python train.py --model="sound classifier" --dataset="acted Russian speech (Dusha)" --train_examples=26041 --gain_aug_db=6 --time_shift_ms=50 --n_mels=64 --hop_length=320 --input="log_mel" --spec_augment=true --win_length=512 --targets=["emotion"] --num_classes=4 --arch="vit" --norm="layernorm" --norm_position="pre" --activation="gelu" --mlp_ratio=4 --head_dim=32 --fused_qkv=true --bias="all" --qk_norm=false --layer_scale_init=0.1 --parallel_block=false --inner_norm=false --patch_size=[64, 4] --layers=8 --width=256 --positions="learned" --pooling="mean" --register_tokens=8 --label_smoothing=0.1 --loss="cross_entropy" --init="torch_default" --residual_init="none" --optimizer="adamw" --lr=0.00096 --beta1=0.9 --beta2=0.999 --eps=1e-06 --steps=13800 --batch_size=256 --epochs=135.7 --lr_schedule="wsd" --decay_fraction=0.4 --final_lr_fraction=0 --warmup_steps=1380 --weight_decay=0.2
Rows from block 3 of a small sound classifier, named by matrix and row number. Rows with one number belong to one neuron. Each number is 128 + 32 x the weight over its row's rms, rounded and kept within 0 to 255. All counts start at 0. Numbers have three digits each. After the name is the row's rms in percent of the matrix's.
Before each neuron's rows are labels from the 100 clips, of 14848, where the neuron reaches its highest value: "top examples" is what is common among them; "loudest band" is the band of the loudest frequency at the time of the peak. Only what is clearly more common there than usual is listed. The data: acted Russian speech (Dusha). In brackets: how many of the 100, against the usual share in percent.
# fc1: MLP up (model.blocks.3.mlp.fc1.weight, 1024x256), inputs 208-255
# fc2: MLP down (model.blocks.3.mlp.fc2.weight, 256x1024, transposed), outputs 208-255

top examples: emotion: positive (51 vs 18.6)
loudest band: 500 to 1000 Hz (42 vs 9.1)
fc1.513 089:122157144082139129154125129089148126171105119064160131047097122122095129130155101145096137107126195172141089132116141147146077135063123121127146
fc2.513 089:128087122069140153174109134169134160176126151172112114177132136130092174121126088097144161139080106108132117088097133087154205123064088087100124

top examples: emotion: neutral (65 vs 35.3)
loudest band: 250 to 500 Hz (59 vs 20.7)
fc1.376 100:115125081121174162062132178189159135142148117154156154134125197070101023127094123094135081169126093073098114173180049105182114146112096112092158
fc2.376 101:160099140132108110149100146181139135155144136193119183133137126161110129147134132153149127137082129126088094123107147106119153122179124151086179

top examples: emotion: positive (42 vs 18.6)
loudest band: 500 to 1000 Hz (50 vs 9.1); 250 to 500 Hz (43 vs 20.7)
fc1.56 104:150172062160118182086170147113155126149148066122221175087212175103137147138147147145124129155154165135148093165126124169124075138139071167135169
fc2.56 092:093152132163120225130118105113112160114110129168157058117116135107117165115079137167141122188122126104157167164203138093077109169107160122126180

top examples: emotion: positive (56 vs 18.6)
loudest band: 250 to 500 Hz (52 vs 20.7); 500 to 1000 Hz (47 vs 9.1)
fc1.178 103:179176111167114198128121164108172141089151057150156199085143113156151112179147138117160120181111126130124084154132176078141099180059139139101144
fc2.178 109:076163145130138194105136118152146135161147098194113097133199154112113157151153080084155147167159116163114187109076117081127144150147114211142095

top examples: emotion: angry (46 vs 18.7)
loudest band: 250 to 500 Hz (52 vs 20.7)
fc1.334 103:150155087200171106094163121144161092101169058101127126109147122161121125109102040164126119083135141178177142116154153196179121122140089114175164
fc2.334 095:134160129184096143075076203135139122190065175089132091053168163123112159188185120156157144142128148130116079168155171202158109077146088176140114

top examples: emotion: neutral (69 vs 35.3)
loudest band: 4000 to 8000 Hz (29 vs 7.4)
fc1.125 087:139180122094105130059140133145133098154092077128165115119171142079138097143115123086130212162134065128113119145159158070121108173103112137122099
fc2.125 077:141128172136120099208146162157149139139093148124095106178125142170141100140123091070125126103143140127072066035136150143133143118085155085126144

top examples: emotion: positive (53 vs 18.6)
loudest band: 250 to 500 Hz (74 vs 20.7)
fc1.45 114:176170098120129182095066153139180098111155112109127157095182155119111058159162110100128125139162160100141096202180182148114135125093109085125152
fc2.45 096:151206126083105179128110124105122130133128126074159179127094134101114069086131129133149151106133148101119150074133051103101097109151110172129144

top examples: emotion: neutral (60 vs 35.3)
loudest band: 250 to 500 Hz (83 vs 20.7)
fc1.582 102:137102109127122161097169131170159075146182119121170240129099161111114083102158086141066143077130113123114136164152154158123096190120142107097105
fc2.582 113:112157133088130175149113117108173102193166079133105112151168153131164150160123130169122116119147162132157188137072125107115175134152166143107138

top examples: emotion: neutral (61 vs 35.3)
loudest band: 250 to 500 Hz (43 vs 20.7)
fc1.652 107:147121077174163091099146119123121082115130139039183137150095119143116077103129138128092093103162060074162148155147155130107112107178072120126062
fc2.652 098:148152151108136129086112106131149127094145070125139113150152142134098143094069129194154134178119109148164145162047117163146139133171087163131152

top examples: emotion: angry (58 vs 18.7)
loudest band: 500 to 1000 Hz (72 vs 9.1)
fc1.674 095:186230140069115132120099123132140130122120118141178202110183141098134126127061144164127156107126111145162152122097131135111088137137120147106148
fc2.674 108:090122150100102134121106134098111071082126140166137144111230124139180148164170177089168140148153150156142090127088103107159099136129105127172128

top examples: emotion: angry (52 vs 18.7)
loudest band: 4000 to 8000 Hz (36 vs 7.4)
fc1.204 096:131115182094128113106161094095097128119103141150142160132186125065116154128139164138086134179165100191102130093162113139114098132123153186127161
fc2.204 099:144101099116154116130136130122123138141149106159138144087111053101195153136129144139149168131089200103113079140124151104200122112117064074112082

top examples: emotion: angry (46 vs 18.7)
loudest band: 4000 to 8000 Hz (50 vs 7.4)
fc1.92 094:186119147163156094080143131107130122135113119111153157125141119156134117150177159085122150141164112142133146174180118130129130133125120108120106
fc2.92 087:166145130119153119151089173105112191095105162178106112132075181125162112087081136188135107124118127121201173156121148129141211181117155130137109

top examples: emotion: positive (45 vs 18.6)
loudest band: 500 to 1000 Hz (34 vs 9.1)
fc1.415 105:158184145119119121110081137099170112161104089077176131107141170117131123140093154123108180090137128153164156216140150117107114134138133054085131
fc2.415 092:122174123176097155097132101088090131097113139228121135168119081125095190090108152165201077103095076109144129137102101098192155146169128150108194

top examples: emotion: positive (42 vs 18.6)
loudest band: 250 to 500 Hz (71 vs 20.7); 500 to 1000 Hz (25 vs 9.1)
fc1.293 099:170146134209109158138161167158172119120121094100164148047151162173144160139117113113102122126131154129151131135122173102152033135149081106098049
fc2.293 095:086181143099144153058210081182147067160111142102192137134158128151112058109134098138096137145168119138088139132175100134062145095157139113110139

top examples: emotion: neutral (63 vs 35.3)
loudest band: 4000 to 8000 Hz (27 vs 7.4)
fc1.698 093:097147118083083118115156109106183128157149054127154141125146172064112078152148100165147120131140056091133135158171112101101119137078089143122191
fc2.698 092:121132131091098138108113087146109155116138123126136137160111175132152115112163155122093034115078125140123051109134069098113136128178157066097149

top examples: emotion: positive (50 vs 18.6)
loudest band: 4000 to 8000 Hz (59 vs 7.4)
fc1.564 092:111100172082086089069175112145098073136067101130151111120138085113132168107137092112115123148173142107096109145194209122159130107145120157106140
fc2.564 096:142118154078156108160113149115110119159187087153149162116086131136137147103148170150134207164147147137148101151095186151208127165089075139088109

top examples: emotion: positive (65 vs 18.6)
loudest band: 500 to 1000 Hz (43 vs 9.1); 4000 to 8000 Hz (35 vs 7.4)
fc1.592 109:096146142099134114113134110134174146146147094105094128073140088127167131139105069155158140077159122164143110143105158128227072104117098145178159
fc2.592 119:173118156095119144099087088131120119078125095147123153121118111185157135088128154101086111181147074137128068135102167118171146157161187185116166

top examples: emotion: positive (49 vs 18.6)
loudest band: 250 to 500 Hz (57 vs 20.7); 500 to 1000 Hz (36 vs 9.1)
fc1.209 102:175164099108098126079103157144130141108087117073173147162174125165112099165104131127099099122166132119145180120136143174155063141130138120138143
fc2.209 115:135082110141158115084146127106094077155147156156116167156113084123147132118066112187151111068093124152164095125137142200151099089153097172176149

top examples: emotion: angry (46 vs 18.7)
loudest band: 500 to 1000 Hz (49 vs 9.1)
fc1.114 094:122125137085099135120111157091156170117111108106142140115144123134112133185097136091107114069119124100167174134116163134108074132092110145145131
fc2.114 097:160131155085132158189127119151102112130115143088191164130122155154173046119179124062105133163113187149124180165074106070126143179159163181072111

top examples: emotion: positive (50 vs 18.6)
loudest band: 500 to 1000 Hz (60 vs 9.1)
fc1.333 101:109177153135170145152053133163136154125103066101113100096109100158129124117095097089113184073178153129177158122101144115219141156103099121100130
fc2.333 098:098077184141073141116160154079123093092102157152081132122134108155106170172126122161138150139175133220104119152110137191137120141141156130151154

top examples: emotion: positive (39 vs 18.6)
loudest band: 250 to 500 Hz (50 vs 20.7); 500 to 1000 Hz (37 vs 9.1)
fc1.335 097:195163083175098174096151172142102094054148086070135172109132097152119174106115119094116096162139117043127196153182169101093119145137091073122127
fc2.335 094:083119165100200096134156144115094084118152133122134109120132188120135113148146134109082090161204109140123113088175100119065192144138170102142104

top examples: emotion: neutral (62 vs 35.3)
loudest band: 4000 to 8000 Hz (27 vs 7.4)
fc1.177 105:110097123174144130022083133170116095152113132062142137093100149102125066122193133082140159112133116084106106239179072069139104158160088117110136
fc2.177 113:111099174097104099118111148171111100141131156122205153087174156149087143124126137063109146141129133106103125139054162096109066158115117169137069

top examples: emotion: positive (57 vs 18.6)
loudest band: 250 to 500 Hz (57 vs 20.7); 500 to 1000 Hz (29 vs 9.1)
fc1.234 095:152121111139124124101114079133117113168096131098151100076143148168143100123170078147137083177166117144145140205128174133192094138087098158161161
fc2.234 085:142161106141125161126115165138144136104201078064137089074171145093113098175125125130127151110158117128154124099124070153144091069138074145104144

top examples: emotion: positive (57 vs 18.6)
loudest band: 250 to 500 Hz (58 vs 20.7); 500 to 1000 Hz (33 vs 9.1)
fc1.662 109:155131123170178176056109146156145139147220104115105141127156202079184122198112154094162102167140070101180126245131115117113088171116116111044156
fc2.662 127:144154160167130189152108176117144186107185085150108163113110170094068138147098116125154152112072090098191157098103115118108107177063114155095059

top examples: emotion: positive (44 vs 18.6)
loudest band: 250 to 500 Hz (57 vs 20.7)
fc1.141 101:180201151111131149065092177119149057166101125047162103144167180109107083200107165173100148120159141137140151188151136129130121127135087159074101
fc2.141 115:105155088108103107052092146126160082115078164133109186104141116113091119100117123111146107144164153158125111150153217125198132137055099177126088

top examples: emotion: positive (44 vs 18.6)
loudest band: 250 to 500 Hz (76 vs 20.7)
fc1.308 092:177093137174166097105105157102174106059149114156199173160123205170099102106135171117135118128111113174132180157189180158093129162082150119178172
fc2.308 089:112108155115145111151069132099163149129089089118145094179100140236134115114109112131185055140104068094099168125075190173122189136108141172098097

top examples: emotion: positive (44 vs 18.6); emotion: angry (39 vs 18.7)
loudest band: 250 to 500 Hz (53 vs 20.7); 500 to 1000 Hz (35 vs 9.1)
fc1.322 099:169121127179141172157132171124104123117194082155124150107100182126127128153146133083044133123131103089143144157167111124144102168059114101088133
fc2.322 096:216147049096063158111093126102186135102157084133124174167140131112139122121112102090192126081075138115213190132146143157193134170072148135108121

top examples: emotion: positive (54 vs 18.6)
loudest band: 250 to 500 Hz (65 vs 20.7); 500 to 1000 Hz (32 vs 9.1)
fc1.407 097:197143131117112155127122131156144082149088130113114170112120079113119118128132163086053125114207141095129170141151151145129141161156117122125111
fc2.407 102:172116107158137136140101158158128099159149116143099142075176097116175160180117096141140119058115166147142077133111151140182137133117108116130138

top examples: emotion: positive (51 vs 18.6)
loudest band: 250 to 500 Hz (65 vs 20.7)
fc1.649 105:110118154206138064114151137117145143156194093153121182128163077133140110093131115154123159112159124141156121138188206141118119165106135113142118
fc2.649 098:194125159146142153106090210130164107148179065096123178075109204117116109174136131165105129099148137114202135156080128192113129130111118097063110

top examples: emotion: positive (51 vs 18.6)
loudest band: 250 to 500 Hz (53 vs 20.7)
fc1.375 096:120118113071092130053102176088098085147129133139163167085143130075173124175070157155181132120164096172164113183129176139139147117089052143135143
fc2.375 088:141110128106177160182110184145134145139102127123161148096071087170097096155143101149165173142085222099178066091140109120101184082119150110153162

top examples: emotion: angry (39 vs 18.7)
loudest band: 500 to 1000 Hz (34 vs 9.1)
fc1.576 107:145153097126129107106140109154099063222143160060127125178160119089109110121107149148164114137180153119147173180167123142158110183142057168146123
fc2.576 107:146125143106089122201157178169074132170093174134125072153085182139108130135194105093075182136115143085099138120142114126165097146134113121108113

top examples: emotion: angry (41 vs 18.7)
loudest band: 250 to 500 Hz (44 vs 20.7)
fc1.116 099:123180038152066127107161153131107144189158103106102147043186133064156148096118089127114147112161150149146207170190151117119110137120092124151095
fc2.116 108:148129104159158155108158178129074163129132108161116122133156107113137147164104135126101139108129155045202182135118120083135084135068054108183135

top examples: emotion: positive (43 vs 18.6); emotion: angry (42 vs 18.7)
loudest band: 250 to 500 Hz (42 vs 20.7)
fc1.639 110:137201124143116074127153164128103114119164130128150189069133162113150145107104147152133167135162099096183137141171146120141131164097141104141167
fc2.639 114:113109118116130048164134125145127156167172118056122032149163152111123137141159139169141123108127083154122149144072154075102128107125086101094169

top examples: emotion: positive (39 vs 18.6)
loudest band: 500 to 1000 Hz (33 vs 9.1)
fc1.550 099:135159138047166141126120060106188097098152111064177157111124170172135103142095108133091153154112140176175147136128137125175106115151159120193146
fc2.550 103:138090138095106160092194127143106125137142139088123095112078120107155158118165062169143073109094092106152129091181091168085110099139145115139092

top examples: emotion: neutral (61 vs 35.3)
loudest band: 250 to 500 Hz (54 vs 20.7)
fc1.476 099:167128168161123085105184151152124162092123109104137133174118132139090070133165150090109117142154104117126110134126150168165092166074123113119106
fc2.476 097:159149016156112112121165112148096117144128147081143144134111117094128164171115124161123146093105119102129184128139122164151072113151105171167088

top examples: emotion: sad (55 vs 27.4)
loudest band: 500 to 1000 Hz (30 vs 9.1)
fc1.240 079:152166130194129146149097119122094081114163087111135210102129191141157127127170152134096114071170123091144175132119122146108128165123137159097093
fc2.240 074:150113080159166077143189123078133069180115130155131137163069107097155106139138070138187106120135112089134092059090147168140122087109118108135158

top examples: emotion: positive (52 vs 18.6)
loudest band: 250 to 500 Hz (44 vs 20.7)
fc1.558 101:109134127138108154132142148124099112129123146114155116058139162106140122110175157136048086119161173082128155173157122120109126115146101079188122
fc2.558 100:127159070090102145111100118151085081075128120096111180111140032190176142143134088190162041142162141155157068108133221132114086113105178161094123

top examples: emotion: positive (55 vs 18.6)
loudest band: 250 to 500 Hz (67 vs 20.7)
fc1.156 096:149123147103134120065119152157096152160138176110158174080158108089129122189133138146142202146185121110131116204185107112096090119072032104141095
fc2.156 102:193135149190108135145136177129125153082187090143103110142057103156128094131093089207227129110139090118145129126148085158115121131127067156086161

top examples: emotion: positive (73 vs 18.6)
loudest band: 250 to 500 Hz (71 vs 20.7)
fc1.467 110:131127132143136110097118099102151132102108096148190212169154121109149156118143174159083119096111100072181082159130157150121153202092172145121135
fc2.467 120:131126132179104120123115124138173108108086107089089139129053179116101149133162084120101157109159127139133166141142184103114129110106125182143097

top examples: emotion: positive (62 vs 18.6)
loudest band: 250 to 500 Hz (61 vs 20.7); 500 to 1000 Hz (33 vs 9.1)
fc1.152 106:122127151174131116065148142102170118100169140126126185080159132107134136106175154136119133091174128113146095127144156138151099087072149133166095
fc2.152 125:130120136171156113079120191124139121136133157089111159047081230128109127132167128153098127108173133102157102185133168153154108106083089141108098

top examples: emotion: positive (51 vs 18.6)
loudest band: 250 to 500 Hz (80 vs 20.7)
fc1.682 097:185098138134160134082127146130155175127141096135077153092150186112090141169107149052144103144125093136168096184145111103135147148094128101137189
fc2.682 094:117135123121124182156112165141134198093162124150096147128108159094091165095136105109166107119046108053136124094085091115168110112091140104080130

top examples: emotion: neutral (68 vs 35.3)
loudest band: 500 to 1000 Hz (34 vs 9.1)
fc1.12 087:127158144154103181048073150108096114099115122121127145173125127110091082084154088103116125164150071097121151109164095113174085148115129145095117
fc2.12 084:141131160115105162183096156132124137120140101131103108138115136140110158144101137155160149071117173106094154091140140118110155070156110140127209

top examples: emotion: angry (43 vs 18.7); emotion: positive (42 vs 18.6)
loudest band: 4000 to 8000 Hz (33 vs 7.4)
fc1.522 099:162221160068101102113123148163100134130104142130111151094215189104141144095122158114117105096171159152099184148150135162139121089154094109149171
fc2.522 107:081087148121134156189118141127108136169170148087125136124118086142110185099092103071124166127094125135146150074067121149156138152121145144140117

top examples: emotion: positive (51 vs 18.6)
loudest band: 250 to 500 Hz (61 vs 20.7); 500 to 1000 Hz (31 vs 9.1)
fc1.418 104:095151133159157127111131139091137102137145143129156170070162132057129101125133126117147148110185098100171096170148134126137087135095146131150121
fc2.418 107:188175128144081084109117167135084102126114114105094098079150118129168118166163133161134120107190128141165107109111140177149120084175116092089106

top examples: emotion: positive (41 vs 18.6)
loudest band: 250 to 500 Hz (61 vs 20.7)
fc1.603 098:141148129163104136132142177184117103089121121148102176049157099066139170122149082093162138163150115137117134135188180142191116099100113137156100
fc2.603 108:140136085132124138093165150129138091159170073162150169137167158093177110181067128130124160155121092107128131083121146144113166173136099111091187

top examples: emotion: positive (44 vs 18.6)
loudest band: 500 to 1000 Hz (25 vs 9.1)
fc1.383 103:139092148141135183095104169117102127140115129121122207109174087159121146134063153128111115142138148115188111134129141195098060132118147147144204
fc2.383 104:172162149220122095158204102148158134111099119100167112127130168097101161156165097150089091156082082193094080114135183112116161112161122153166097

top examples: emotion: positive (60 vs 18.6)
loudest band: 1000 to 2000 Hz (28 vs 2.7)
fc1.739 099:159098169106193133135152132128156147148119096134210136140110125210163092140101176122109107140141152125163105155123115139144094163188112091138151
fc2.739 096:140117136155127092119101111137121150122131129135102092211072162118148152081106096155092089131112132185104128122088134147193171138108177200128158

top examples: emotion: angry (48 vs 18.7)
loudest band: 500 to 1000 Hz (25 vs 9.1)
fc1.759 106:148144137173121160109082161160148080096148112111131138085112161172173131153164119126099116121149176155144137127171100167137107098134149146154151
fc2.759 113:113079096096127074121138092123128099149130157102187109227114110079145087149119108147150123134118064150092125120152130135089129108132095163155057